{"arch": "dit", "image_size": 64, "conditioning": "text", "objective": "flow_matching", "vocab_size": 6471, "text_encoder_qk_norm": false, "text_encoder_parallel_block": false, "text_encoder_inner_norm": false, "inner_norm": false, "width": 128, "steps": 18700, "decay_fraction": 0.3}
Rows from block 4 of the text encoder of a small text-conditioned image flow-matching model, named by matrix and row number. Rows with one number belong to one neuron. Each number is 128 + 32 x the weight over its row's rms, rounded and kept within 0 to 255. All counts start at 0. Numbers have three digits each.
Before each neuron's rows are labels from the 100 texts, of 14848, where the neuron reaches its largest size: "fires on" is the input token at the peak. Only what is clearly more common there than usual is listed. The data: regions of photos with short descriptions (Visual Genome).
# gate: MLP gate (text_encoder.blocks.4.mlp.gate.weight, 512x128), inputs 0-127
# fc1: MLP up (text_encoder.blocks.4.mlp.fc1.weight, 512x128), inputs 0-127
# fc2: MLP down (text_encoder.blocks.4.mlp.fc2.weight, 128x512, transposed), outputs 0-127

fires on: "man"; "tennis"; "baseball"
gate.455:172175144144108098174198163125101176154156170149141101159083110082112070151143121169134103131085145165110144169097111079113091088101119163134131197163146138159126123128115133075131131205134085105117089138110141126096126147130163114130165096153173086084141162094126154048145074138092128174120149166092190136120116074148155169081121119166105113157143140145142139070171083078174153106097
fc1.455:139141141168078123115178136157111148131103155121137131132085132097097115163099108173081139103082161166119108161158102079105135099110138167160130203146137109110136135134127143079147149184164115159126105137109186134122149123136156125100170133124168051030084142134083111080106133151133122196104134115128194127086141097143197139060134120171113119171141140157105112054188090064165128141104
fc2.455:146132133147162155138084129087101168101099123093163108091163121121146127169090123111099153141161070080134158156192170133067098110128167065156177123159135137183133151158129120143144118135094146170110203185149137106137137105154168147156076153090103158173099150093133080076085076160106098124176145041062129147163163137115085136126121154165152141104102079124091115115104175090125159121177

fires on: "the"
gate.110:167118153178121178065150138152126087123115098134133163130155129131134108127175132189070124143105124130153090149130102138123121098125121095204082127124117164152099050115121143132146173105091162142150156076163093147114058157137094064144143082149122083078145099094132165131074147182112109176129159134107135105155190161099131135089158133110215106174097186137109138095137072184119153114086
fc1.110:110158144062134157147094187111196082126177156081112138092123183073102108109136115128129122132199103090132145117110136148144114175099154087126117070173129085100120104105118166086095151142145145155106155169127166100115090092191173122169146103139190164144166095135156157146124116141120137125131132133173074124102097124113112149182061086158111138078104192134112161069156166102138056170122
fc2.110:134119113149114155132154071132112121129056120147167151155100104157114118099166155155197142143067148167121076113120120112157119138159105128132154153134128201125124127159199097111123107102169107146099114093143104146117163121042143138105085132087093108108116184130079153111099106127083162128112125158113224164191134102073079134103172130121110152183164108131091105168085177115104180066159

fires on: "<end>"
gate.18:096112171115124161109177180094126057174135131151108095122196180125120094133119081153144140104083181084191122077158132153084137077139100054126110159178086232140111175135116124119151151155165096122127110096112115138134139138150137114138118091097138089112194168136117142164116136086125155105119179079123140167156142061152127145189115140186121101095095149105117109140126092096091155162134
fc1.18:135103037074169141145088078073123203114130148127163127127158141121137165111089145146154172173085127145127132129136139100146150149142114110179113145151186140118171153134132161146117063064058117193141168110119152140111141126132145107083143146134102157094071135155113101107132106129144122154071126141120054162147032172117086080083183121112109181104127133182140151117133099153082122141130
fc2.18:042111148146180111090121087113071141171151151154069170122120078094186175163108128120126174067126117123103116138123112082112145127133152195118148104119114111153159103160120097122141189149120094103155094172125126065165107101073143171118150110175105082182126132177093141114166102100133089133154153153153125099026136118141119151082084130142173127124133116116101068127134175159184098148127

fires on: "sign"
gate.220:173150118086125147121122182075126157131145146191116115134131142089072065145117096122173153108153129157109121103080123055175107104115062153076144115150088110149073125190105098103162135175106088114150142082090174095116190139114110076106114142122163110105111123131150159147190139117106129149120085130124120141145154050149110114116155110152135182091112171085154114129152177191211165155107
fc1.220:169143150174094170068115182084075131133200144122071136146123126099143112089072158170136165120146125170111158089098152060140125109161117134083116106153132110130079106177090187122182083138146102116129156134075176126129126174164165117148113140128199134101082118149141135165105151089132121129145108102130175152127173062190095088075115124113103125137098092101190092131153161170135077134097
fc2.220:170113174102133114164167103115140139170098181079140131112129111166121140129130061141132136166073103080173147146091089110137154143159121109158132139156113155142161138097126158099149122128032102121085148096136170136103132080132108146138135148141130110072148147141084213197111080142115138138142111179154216067159110092135108091168112137144104140121149136024171124100125091073088148105126

fires on: "man"
gate.412:075120148122130079130163153095153104115128143147109139137103161129050191158156129114119070090152105185188127106131089159162125099141119170150180162148145173085131086113151125139124101168132157116089084156147168127186096158134181166096155104150079158098118148127103082096118153103078075123138126205152110128175122093141187051156123065106080100198133126161128151120133144136150103119094
fc1.412:169149126169148195158118121145113143142156142122117132128161096174202078088083129174127221144107133097080146129092154130093130168114118073097114110121075078191117205124132132088112147111092086135165160099083118154084142078137111096181108144127147106165124119081145177154150104112159127128145101086100113142035125132064098181117137178129120110066120159108122134153107131145124167137131
fc2.412:103165083142127114078164125089119174098136147110181103146052146131163089130199077096171128202099118081185121108099144133138179125142135138118113076164124112145127134186203135199139146182159141101117121073114131092097146177130147126101117127132124112160196120101104136091120089126108183051100158162108096146157108165130125072141125098088127115158159067152119154128136120109182104143120

fires on: "a"; "black"; "the"
gate.341:131058077086148098139138152144067103118132135101122122122108082207118119185141153125111147136128127081151197140131083149180100100139120097117202114093110163080099119133109176133122132136168093141077128139073097128104160139155144124135156090079137154160151083113120157067105181067129163152137139115122088158106158159111094124143188157149118174132149111154081155108121213144095087188176
fc1.341:129155126148084160098162140123134158145020096160167124130158185121143128087164106159145158109139144086126072146118199111069128126151111159125112115165108095136156183069173131132122145105117193104212116124148170142112135148079178139111116150151086121089082121113118128126136084184150037142091088127142172153149105151196126171114134075154087120132118096124109114146090097089103125153121
fc2.341:151119140091147158128086131150061134121142144052156080123164108080118114131165166100136137134181112111128183117108097163131126127158068132094167131136090102139109117142096169123061117135163085138077143119108083165182135189149121096081168095134202071150225186143144148132141153128175129177170161181101072149132093137098130117108142139157141143155152114113101116097089125105182082101123

fires on: "peppers"
gate.119:145140109060159119163152112093073147139138165133128114094205128094182120092131118097162133098134189091098152122107146145078094132162122121140102181140123109092073185081164102175145070201149121153106126084134124123092138147127187141111112165143131094091121146128187146171139141161080093101104084153150151140097075159143098170151107168136138166168127073140137187099139139114118145034142
fc1.119:140110112058160142121107145106093182154205128071100112025133168130164155097123122127114171126096155132103128177140140158080166121148142148150088156131143151131081155148199132123203149132100114161083120136106131131112125148119173145111151134135067109102059153097107126107158170189151129138144161182159065115085122144121079143125145061162098109144077102163115181072120146130114104108126
fc2.119:126127145190098058133187080135089124091102200200116087196084146107136129131130132107145095125198148136156138127117107116156118197147112128146127121102154161119138112106131119156119121108160160123161120091110067070091158122096122152111111157125114154128147116102156114151149107105012121131117157090084187083160144128156122185169077147138139184097160139088077152088143156162122154127088

fires on: "sign"
gate.57:144161102106095123161149146128133080103036157148117127142118100089155157087132135130152142142181095084111163120071125134105145172108089155164158127133089093071135116166156102159132087040138129156121134126194126094092168110104081085151076111158158102110141186137229169149143118072106172165094165123158153133090135116141106085119180194125154147122128129081116116162127157144104151086141
fc1.57:123178132139140122040112098162099122107097120166167106131149138181097097170160098087162102089128137168167121160150109150091140068120126155129112165114132126066112146139120177118091159165106164058122154206101201131171063099092182127110153119116131095124100093142130136072128179143158119125167122136114069140135150147138138117117100067062157135137133165136138150070092146076160083167160
fc2.57:113102118139099106193173094119114136143087145118140172107137126119067129143097170175117091125159118102108115060171141172060165139135120180193152120125134075160143137091157161151115094102113177161133085128177128164121104156133071112133088157116112129147225178139130041088133119074088146128072132062166100076133113173125110126174163154108152114152122130123109088132118127179140151122095

fires on: "<end>"
gate.87:080199146150170107089140125120146104112145156132101052190156185077103113108106083116139155133137155115066147138162089091118120123065080098124128175147132116119155157177071077139095198124138149147093146117156088140098090157138175124107123149098160170127127102143127110110099132150136137115115100141141147094140142146167113050092111105161095073129081111116121071111087128164051136212147
fc1.87:124070133163110184124143187115194135161056085138172143125113070149141135109136129156107076102111124112137111121111134120108166109140111180195095134106074125098089132180182115091171106142112100131180081081145168109165161128118147112100130123168125036102106191056150188132165116109163185129135131068093106152130084120108123122113126131131123184119138111132080187136118108142156087112115
fc2.87:102157130056175120133147089168141097065144152086146088152161129127090196189128118180168107136153152171113164153125109113148133146106089090120151100144141100160096147146130107136112137165114136112081171190125067131128094161139141144155153163119100141186119077182136153134054152171084075159086137178095129091069145113104113135124093133100095103117107184129119101092160155090109187196117

fires on: "the"; "on"; "tree"
gate.45:152146114163158147155118142108153176140143159109115163111166155094182074103139095059154153116127126167098136116152107073109143127121068091133138156132146121135137149149126122165031136147129108167111172146100073074146138141160173126115075107073173090133151102117146166144096125149126159076139123068143103089122119186110078119179177137148174151087120156110116151141077103163023157132074
fc1.45:094043114118083121089136151140121080090134117127113109171111127129099172173124146135121154139163115089134106145066129161133123092070118178113073088166111126118090032152143135160194084137177122109150092196180122193068150142101086140158172074162130151115123112090098123143122121147161124169126149169140150146110126091105179130127086071104147153164102117157130132146163147114204106125158
fc2.45:121202136137107174162105122118137133141133127111144186094138087097170134120187133123092143177082183112096060132092119088114154131125112052095175112060146117128151159175104114130077131141154153170184114067114121173156070163161142140111084119071162075178137067175194119129165112110091129145095113133134143092187152159128099123156107139120118137119101171140138141087093074101092124152130

fires on: "<end>"; "."
gate.454:127086147184077154116163100137153062102157190137136142079162148086116129098159117096149104078109149113144155097138160219126087152118129095156136168127132175109134158092058132102144088200170135097130184168131136142109110071144125098126167098172118113090215107086146121100098123117133092137160110159118178128098153109150145150170075139141145082143123126086145146149153116067120195118087
fc1.454:183085227093140101087110124148139080089173131110150168060109166097097080138136095140155144142109123123143117162113150165154098186110153108104133154091115169054054145107089140134134122188167168115113141158153104083138110152146122138136138112118146128107198162074111073147110171135074110153169150070150207161146118140103138155124136158185125101167085174117111138149118110119088134127144
fc2.454:176143113097108205163099143086103164108067091183175134145157101129120119166102149102071120174124129147127113166127174183126138136118097095136095125074188151092136108101165108132062097116157177157122163100152114148144189131157115045142125093108136157102148159120137164069123091138093171109148133097165147165210126134053059113151141128142104094142156086113103114118171108105112099130117

fires on: "man"; "horse"
gate.479:094175071135072096097077111121121138140115142097218129153094098088089112112220129146116066119097131141141103112095113242110093106113148108175129142135115103089132192104140132145134118152128104160151122179161111182122130080115113178075108116118117151129095113144104145125076118154145154084121116106127131157089154103110132084126104156163121061146148143113112067132160198160137111144071
fc1.479:144186113101101123097181140134123142134107150166079098100152107152200077117130102135113123061159206102144139177049144161115166117104104171120060182081118142084095144142150199153136119155107100104119153158151102135143085144107126095126096136146154148085149103163134170106097110066151122104180088181103084186184121125179140108151121090112134133092128143147168113107178148164117101105092
fc2.479:130084149168115046168115134090089110111151055089197170150155147114088191161141177127102158086119110165124075096145127112161160134155108164144143109103126147148157115185074109147105096090124114084155123105110109104089200189114175122113113123096146117137137134135145048122174133191115106127091151076139137130111125151097183130170116170157142154153119135084116176180082125077154124110106

fires on: "a"; "white"; "red"; "sign"
gate.90:183147121112149047127093109110089141104132168135124107130076168101112126128062096098138073093121102086170129108121131106123119125154140108088143192144119138117202152146124183079144139175093069113116125091122186110159086216074089104140133133172131170154120101157080128132135181150163140132149155154126169102120097097145088176113144169178100115086160123062143134129102136195170100129150
fc1.90:170153164074116020120088139099119132113133188141089101110112174074106149128069088071118086106113104081157120124148137131164119132113118092098127188169162119119190116126100190088145133164097059112144116064116190116140085194125133144124162124155123162169100125136107113142142179154186144106137144135131151092124104101155096129086154172205117146100127111084171121131142162161141102133129
fc2.90:112102152106141172115139142092199168112136136077126146108103105131189142177156080090152155130142156156099042177077125116180114132100119124087116132084146184088107107154156099132160130092164146200123102116067069108114123162124128114098094206193144131089113156148117213155132107100169150131134105134112161126164076107114114087158166150147097111096112173136160143129090173110132150111176

fires on: "the"; "on"
gate.228:163111099184124172159126119132144106108180145182095116107116122144109146123143115125067195096123165135110094185099170096174144123127192117109145090125140100129064113127172214141103155116127126142188091067126152111061139120170166084134122103148103074121162150139082153112131128162138084089160153140091163068162073123139159150140136111135138102145181092080144118144093055116145080123185
fc1.228:157130132149134119121117087107137127108143127160117131118125091118118109109098175146094162104133141088154072154077164153141138088148136127105146169117125113140039097119168152088103130143152141125199095140128124144107175143168112111104119142188136054121143127135126199116140150098125040099177096185111200131106033133175180094106104125143142038137171144106154132104116090139123132182185
fc2.228:133143139097138185050155121151123110125128130114130102189123131125119129052102118080211100170178112116088127123153102080127107149084109145132159134152139186072161129149155119138120123178111137136119195149124126043121113136129155176086097090164139134149134135106160128145126102137093187168094153118187135103118155157047112190134133077117106179166080152121116130126105195143124132071078

fires on: "man"
gate.155:141122114133132196168141129127168084170103145047201153143152125177152115076160060098094122101105160136128097127128130149164094054150095139136156057174132126098137170100129209171079082159038165120138082155130137118109108111154101123139091149117145148081115129074127104125127160125145161138155171111122123155124144166104139101169066129113130147092141092072159094112104131099111108101171
fc1.155:125110144131135190087168126097143135166151150154078076123125151084110136114132078210166173085133145046107115075106133090113115176130095137119105176165103121119116143131098164126131107103131115124135101090097052121125127041119062132142151166156101158147134128134150138172162122140070151103130101175127110150181117110162186114109160104149077141206111155192137102119142204141144135148103
fc2.155:182164113145123138149106117165062053189130127157165175097171091194132147175132223105150102170098089173083126194117114152160092114098075111135128173127131091140117120087133082107110158141098113109098103124171151093109153170130166126152085152105097167139083094123146080108113099122201166114139149090111127106113141126157104187124089116139131080107146116133100073185129099118095113117157

fires on: "of"
gate.23:181221095131165136176150106090150138125074103120175092131161089158090113112159086102171061155164120170130095143130171121133122080196111211109076142150124138067101126126120133113125139138147136133162149133075118092178164127145138145115135132133106118062107135091112091169069115126137144145177133068112084092175166123072105127096092129121138150108136136088061172134117099125161182130158
fc1.23:111102084133095147115137141184092179099218132150062114128116159160145174098154211148109163142123090123154132131089130141130106148074132125113165168140133138151107150108113108124080122112113124097073114114186096157088132106146042133077150137177137105198144110123135189150162143122109108098071135142159153109093138127120143139200134164123088158164062098166143069106143170161112094149081
fc2.23:074140144106140111113100159125150079145177078112142157111135219094122157092132075095169141088102166188135112134117110089142104107119147152124093132105137148125097073112126128166147137125116139143164128121117133122161113098055121141131162070073122193146144076080127079157098145099139201104189178109091167115172157142171062119111143086096131131101086191153103163085161077173135115139132

fires on: "wearing"; "black"; "woman"; "."
gate.173:025112063156145169217077153104080099071120086164134151102142139160116124103137120161085113101126113100140119126165113159128136140118172148168141101116138087200152083163111151104140134124152126072180147129117128097132166166134116153058120122123096153176121129099132132101147167081191101082184107170078102141120158106128153114168185108123140149114160111102102169170144128184123108143076
fc1.173:082107112163157186182081122103101121075150103206096092129161153113132174109152101133058079099113081133088104122126115115114123159122135121170193083092141094197130113142106165100150119128145132095147132165108086091160143144117132133060079160134092133121075116138092135066125158123131111131124139217121123163120130100102107116155188124119157146136141087174101185156112179163128124188068
fc2.173:154113072139164113148101135195148136156146131138135114135162100149073167161144125107154071104087102119138167088074105145110096084139179092144098136122130146127140080165149103044127157065164132079194158141107103089073149169126095104048142221155196126092142114142123125129112124165138108143149136135090096079162134134141149136176108121118094119072093137115154132060102133137145171111090

fires on: "a"
gate.449:114133175131130168099126191091149171096132164097126190088146058123130170097147139139130128047133099102172174168091111174169143178144104139200118149096100180115134165121144133128134172076136156146098117184147140135160117135139157174095125078099138163177120094115137147139068118187147114067089124092113129137150139120144029106124164130144111160158114116126122147069130072080147108106106
fc1.449:127139159100177123160127101144141134174156108104082139136119163152093090090107123153117181134086042081065100132116116136122093100092076159125137126179124055086151127122248142130063131109174138158136144127139118136104105157140116105182133113129153125156105068145155197136101086111113127137204126127110123111125130154133130129191165121159071177155059160161149109120135161085141138111122
fc2.449:129101131120159150062120163189128135175137155071129110134211095088145144166110115094128089115094114164107125122219098169134135115144133136116111089126107121170166160158075105151144197183085103152162123110189058110107134135122115140123098116143110117114154115159228148129173108170174104118126163097120063098122089159114094092169120124107153141147188120137125128154065115173129086132143

fires on: "<end>"
gate.126:110146152137111192150180151140155128104122121162102111096096145125139208073134183124125073160141102093125043097124159136197128093169111103113119112099134117170116164103072141189131101142158158162132146095177071119113134113129097131149124124032116147110132150128141195139136079177159111119080153127152138148138156082114071161076166173062158146092094113140100164094123108114124169137104
fc1.126:141109057122154104085088071151100121195129151117135130112159093121132105162128127116129167147115141163149141141129166138077107216083178162163137143131133164133078130132112129125119106121106056103119130182117188165173129111107115172082108131204159081103120062123130082120162128155090121103140125131157130143072122195146131105151070126206045103163165093101136115156128133143122109178146
fc2.126:115090099109114079118136118122157089132151137161110113105130127068153149144104123143098142136158114141118130084147090043103112166168084130174143141090117130173125099078147109073186163112149092171173119070165118179109119149194056123109122142182111121169144128148139139169128052090179132121155156103166097107091158124136096109080150131118126179226097131082185093129109145092138140152089

fires on: "peppers"
gate.50:126137120113078121159114125139052120122192174135123049129145142195130140110121110105109075111162116122062185119176148173133111123152158119131104159145141140135065140117080152122120111167122075141102139175139174089198137103103157135090090133090150121109082063103178197151115088149152086122132139154144136094114133148115121174132054110162123089142118088133126188064120137188098140085126
fc1.50:114121144112171150105164170151191117129075096149147191172151140090138098127136141127156177143056120113130074120110119065138130146119131138139125090152123088093166134129176109124152165133118178159140111119139087157085086145123074092147130140157110152136185192180101057127133213110096169164133120127130139137127131109146126123073199129071127144110076156104132044158128163056151092142123
fc2.50:089109162154139119169125129103202103079172096103174163098093075077108123111172101128107219109139085128103136079154130144103122110155072075123143132123135077154158080158106134105116075160081094078165178169161106130166115134163123134081107110088130146149178113137081080123115119139120094150147110085131127175105142173158182103113176182111161106125148122110139181152142134088133185108184

fires on: "wearing"
gate.332:153087143146121177152135046126116084150082202089135121125126089137195133158177079148081108113061175108104112076154071069094138134135106132126147134155123184188093151154125144070122112140111107134122185161104146091118118125155179121198115084126118107099149158095170079097179141155127171155119155105154095100183098131091139133143166168093157162122148116094175102123165129113103094111113
fc1.332:090098098145091185172163190101121126137143141163101103092172202106134066139176129163129110100190118129088135172126135145155143165140124113124113152094126070111153134125105171117110195093091133161134106124095111163169145077124040115095191141137086134158112129044161177119082103129126153079139163132121142104089129133198133146117177082150160107105118106181128105095152094141112157096161
fc2.332:146109151166177160116118102141149084194161124086141143196134097163148139134084100109165173152095117126139099073102092140128101110139149128091115111126108180180081088120130112080180065117164180087120135132143109037142147166101160148088077078105134119166092065169137175129108136135124116081143127146204121189128139097070111137111084166115096093136194151118128149141108112155137106136099

fires on: "<end>"
gate.213:118114123198131121163143163129073156093103152074112109178142126106110119134088174160132127139097183106115119103104145138188121049090088105161126137123115137092165046141066068135155204174131146126140092148102216158082179100104147118123143099100035087130118164108133124159142133112097115208136095151112111134134159146077157143093136153143134160126136114164170121132137129134114130119077
fc1.213:129087109127128139112130153177121111101099135170089127150164072084161147168130154124151134103126177095113137071151121119082085090151086131131178128133076142121131080202133085141095139143115163222133199180159129097125172099162172069112171129159163129096138094153120142157146156113124097161130102153144135108127099187147059144124195129144148082069072101178104182131142117122116115098090
fc2.213:149139139093143144150124098088153120140199065117115180123089169142127167118125133152108109141147070144182106152110122177117189150162202083100117066127176088175107125091125153108158089096132093093107153130124168104117077125139119099148105146103153121124105141057079114079122128121149093107154095194163144102127176094190189155119050122111127137131131167076126119126122090151141096151203

fires on: "<end>"; "."
gate.282:140134153198156112179113117143102140090085097158176088121146125127131111139173175181138128144163113120135088138121096185175125114204129092128143074121187115089100098105179102123154101177129156109118094146125111122141135103136128095120140112130085166075095112137159126111142145050134123139130025113128197154182136094153119131159068092066127102153078138127127173111183117057116149155100
fc1.282:108134125147120150134156112104163105128102147089160157109152217109104137132125173124155079098148064125104113119144080177157143138154100173142098095133178157087052101155096142128149073140183154100205158161149129140086065135130116097090097130102121149093081103110078127153125173131202113155119068163122147199150067109162139118125145143113136123046105138087176150134133105136105103097144
fc2.282:163148183103109176158130083121152168207197133149086167135159156132146175130201095164134118146109124101073127095095109130131121139116157063124154141134085170197148162135112121144142130143096110148148099131101097181128106075164104081063144060093131106149130174108139079162188089096106128109103138088090077142145138095094166174120142156062152138133123122130092143107115135143074173117155

fires on: "the"; "on"
gate.197:187097139093120134188175114141114090078086115118081161086141214134078114078140177101129115180150091075193133159111108143148080105142115139103088141121127110122081170179117102110165155070150169107125125121147125168184120128136048144099117102130136124121151092161167115169095170075123171093086162177113181100187138131160158129113103101118106135082154128105127130152100109183143094105107
fc1.197:090147078085144148167072111139114146152102144144129148150085114096137128154100083122125125126132160116117112128094130089048125176172175163150149123140110103149166095053073135187096110141131102133082165244131135158175137102105132061110124125131153100090101131109124140163169133139079148168070151139074164168154146155077148142129139107134107152152131166123137146178163132139183138074199
fc2.197:126141067166116140093093112130126105062127058149135086119160129147098105134069229054150131096101105141156164109220147126196158120141116112106130145119163151103116137141122113142100120154117087133143107070137054115125094057127156166156143111163132188146145105134156163170135129107168118153129107110137135119152131189139115093143122075163134164096072097147167110117123188107106170092089

fires on: "of"
gate.130:128155177106101149046129107110156123166144138169147124082118136200118155081145151201151123082113153071132152166136135107127118194154133104167108129105143155150067070171163126101146079125086162095118126149147088055125112150156096142121133117084137134124141140178084090124114136166139091130104157128114138204096078090088109058096122065163174116161161092118166138114125159171128159129168
fc1.130:041191145097171105142131131137119092087131123160135107141104094191114129124131107144205100105127098087127170146124060110095150116111105133069115097190153209108136109185096160120077108113116144205089109094126083151119138173127121130171146103080179155116160138145060144128117146166143184150124095161128145175102088106152119158126067090115138084111117131152157107100148141188096137122124
fc2.130:132093142182056107149161092102176132199150091087126158098145132139137123106092113125046104148140077142141142129159154157104103142085155106088117136133155074117117169068162140105096160144125110133170156176137099073149117120124177132078137106115142101140098169097098146133165132130101066123115146109112142105126067144117137083136203236182119161081158112113101110194123158087139118126150

fires on: "man"; "white"; "on"; "and"
gate.25:138141125105133119166123103154161104101111055151139090134138184092151099090093164115091121121149106167112138112131156136120126119138145166066088122159106082192170170126119193151136127173135171178142148074082099143129122143072050073100151147156100150100045122181151107133105129074126122181118077155187144185165112123103085126126125069128125088131106135138171140181153169108170139162146
fc1.25:118138106133119146147125167162114154140092134076108157113163086119132091124129118181178115184105153122110101107115079141151175126144158089135087093119169126082037158167150129161107124132159117123146163122112080131131130154161149099160132084146152119114111214198093148219140099152074118103093110135127185130142170091133126132099081138130156064128116120113105146141220133128087057085086
fc2.25:147170180107142165114176092101117137137155085180104105154136167108120155118121114177108130107121103090126137113098120107088137181108213107166142125076213145145105170132108132092141104169103114089094147087080078119148113090106136177184146074102069128126139118110133127094102181181103110149104115127190083094096142155131171102124176124139092147156100176106117179133094066199128151145160

fires on: "<end>"
gate.453:151177181168142087145160161074122129167068174091111096134135157123152142081125114163164084082142113116089133102104114151117153126174091099134120152133084133148132104104148093114035127125159101118157132156111109076100092171114124151096180155126120142139128154139137143101145143148132136171111066087109140111188194075135179213108160149063165074073087108143116167111157122175086119111097
fc1.453:157165171069195076132144086179158196140119105117138083144141079187119087166084132105082148119070128133112104097113138139124129115129142162104099152183116161178175175110123152094149125083097108116133103119119144158113117202118146139166140178125138108073125125137110123068105080147147163111103085156128067118075089167123140102160073116118087138129128188146105129127149077170155172154196
fc2.453:141082113119114101136140192097090111142109183152119134100127129073134119133138143199109154101153167109158192087140081143182135162082072122127105168075097091075154086093146116163136136130152089150116145100132173059189123127149161173112127153143123133150141097129101140119115152136186105140176218108170110167105137160091092142082133165143147081153085094139146113097152158094101095140042

fires on: "peppers"
gate.43:170123085157102184105099093089114121191124149099155102158169186071173092124126124176139141151147094156167132159084143062095115111163163142123116128178146193177114119124144134110119117129162185116094074106133190139120165133066128135161106047200100075104068137119095141114128153100128080155178146183139168111146117138102149146135174129127073100175147108122087142138102105088106134137134
fc1.43:094152138090120111173208158162159122108134186185142141116090091120086109125126109068115148098123150061102153081163154171159108142127102087162147108093127078110190167106142135146127113132102050121155158155087100149144061200130099098085147151088114178207176145170153107156114143131106203164144070081150113119137108088145137139156135112131150120128107124087112122121112125108093161104162
fc2.43:136117053123176109120100103132138156116118135119201156109099096165133126131095165139131135144111076119150122185115194126152139106142119145129084128124103152176136089138091157138105105119216144130087121124078109083103132074142196160110086063141073107135118164140070130102052183117152127144100132136154100071187128151046125163080112145179112136117121151185174150099124077111108132134136

fires on: "the"; "on"; "in"
gate.249:101176116175174141095131092087110127104190115187170150094130095139134160137112109099161086180162084090196071126162105129111087083063109127125155159121151113141108086139158053126154171143153161194131171094155122070111145117082085119130114129141133098144137105135088161104105089129193114141115138137140084078121210129102156145123082123079093125118095107074135126147119166184117128163154
fc1.249:127111121138122121118138147202111061066110151088112090168166161096145167133167104184136146122067148145102164161111130042189200131152159129089129099124080137146126087092098140067134150093096116087157096090165153145136097126140100144092125114143130095115147109148166127139120178111085100175152092129066141113151174119179128173069161177081105126137159188162104095124155122128097176136138
fc2.249:162177148072158181192158115121186165109143060184133090146171149140122110143118114113142187112140087122158124096134069102057108158128117093060132138097109154190165124115150127071102100126156148163114139166147119087145162167184082139099102137097078179096137174129168142105165139110105113108139184169120094128109140116106123101083103107074118133181082151102164146143182078118143116125098

fires on: "of"
gate.340:138153136108148164149143110147196099158073102128125134090122161082141154127115077158133090142134143120154086094132101116178140122111148168133108074150106083104158172112112118090126161176129157087082076161152143173084083164112097155188163139137147066175097048135182118142085132157129142134164101109167051109136108156122126123199172152114071174096131172144144102175074132091157108149150
fc1.340:097165150111216105175175139138159131130146100162139105136102161161180117138105084076120089068145126137113101085122074104144148086132122134137130083116155132088084169124196101094127101166111152100106083079133152149139100121095148166146142197116191064137127079188110177153162154117083139129158123144102090125107180095087141143216137129114091104101127100150118116187113085113129080151143
fc2.340:150160128186139152085114088105088124145112148098152187123099150161035147134098173143097136178070151191105151153133130109106159121047079092099154124173132133103116097123118175129102121081143179189174113157074152107212099133142111094100141161114064112182099159125124155125043134105118132174176135109110097171145139133139108160088089152165132109132118126118114110140081164150114125120134

fires on: "the"
gate.310:140113105153131110147131145131111110126129121045152137150156168137141138114116124039157158180163156142134140137077120087084107108179180089094122110167130142142174091134116094161070167129147100125086138094059183106159132177163192155126103091139157148161161095198154139104147102149118158137084055121084145136178130134114145116085179119106129118141121070093125105192117055096147090157125
fc1.310:165165141132162109173130118057127088120136178132141129098130134067145113108088186142103138094183134127163155115149176129144144099159166128093134158145105130081160064104079086138093133153116179149106055048110165115156124146141153135113147170110163077122163140166099079113165167143108101094101148141176158106157160140079120177131068160156114121044118134173183085102156130129116129091084
fc2.310:115122115090101192115163109193145126159104137170050137125107142175119149131177101126169095105120101140141134128122049137111093165150082115143124060161150153120038146114141200117124125120159094121158182159171091120099123087085118197120144114146114170105058137102094195116146127125139160151120120108110110157094133085122155089181187100142102118217121154139086146117106115152131129149123

fires on: "man"; "and"; "motorcycle"
gate.21:097114088163168149117092098100109095162105111176123125124125121111138178108183129169175135174074113137170105127128116127148124156107104168160135104156140119096166159126140122137181135162134211104071120175066191166140091134080159106158157094069122096113163132085099102110184178090069102097146115163101200058138111151118082111143146145128170143133126135155118073070146140125134162069121
fc1.21:064119079114147103122162155090094145149182143081102126097108120123200174134152094084082086160125103074116129125111131170137106062112095113133173117112173147134121123141115108143159156122130155148149039075155152097225108136174126125152071111088135135184134131141145168169108093116123119158093172174093119164141145126076157125134142130120180105199122063115167141137171140124104123167087
fc2.21:149124200179134133116087137147156147052141128117119154137179173178086097183120161164098116093150184146127118160130117099138144139106181137112133150131108118110076119096164123151089160097107143110148163102211093196113115098097163177078126135104067099095096181111133085082084133125106146114113138103170133113140109150140069174138143123135078141069129171161156128102179117164043115134153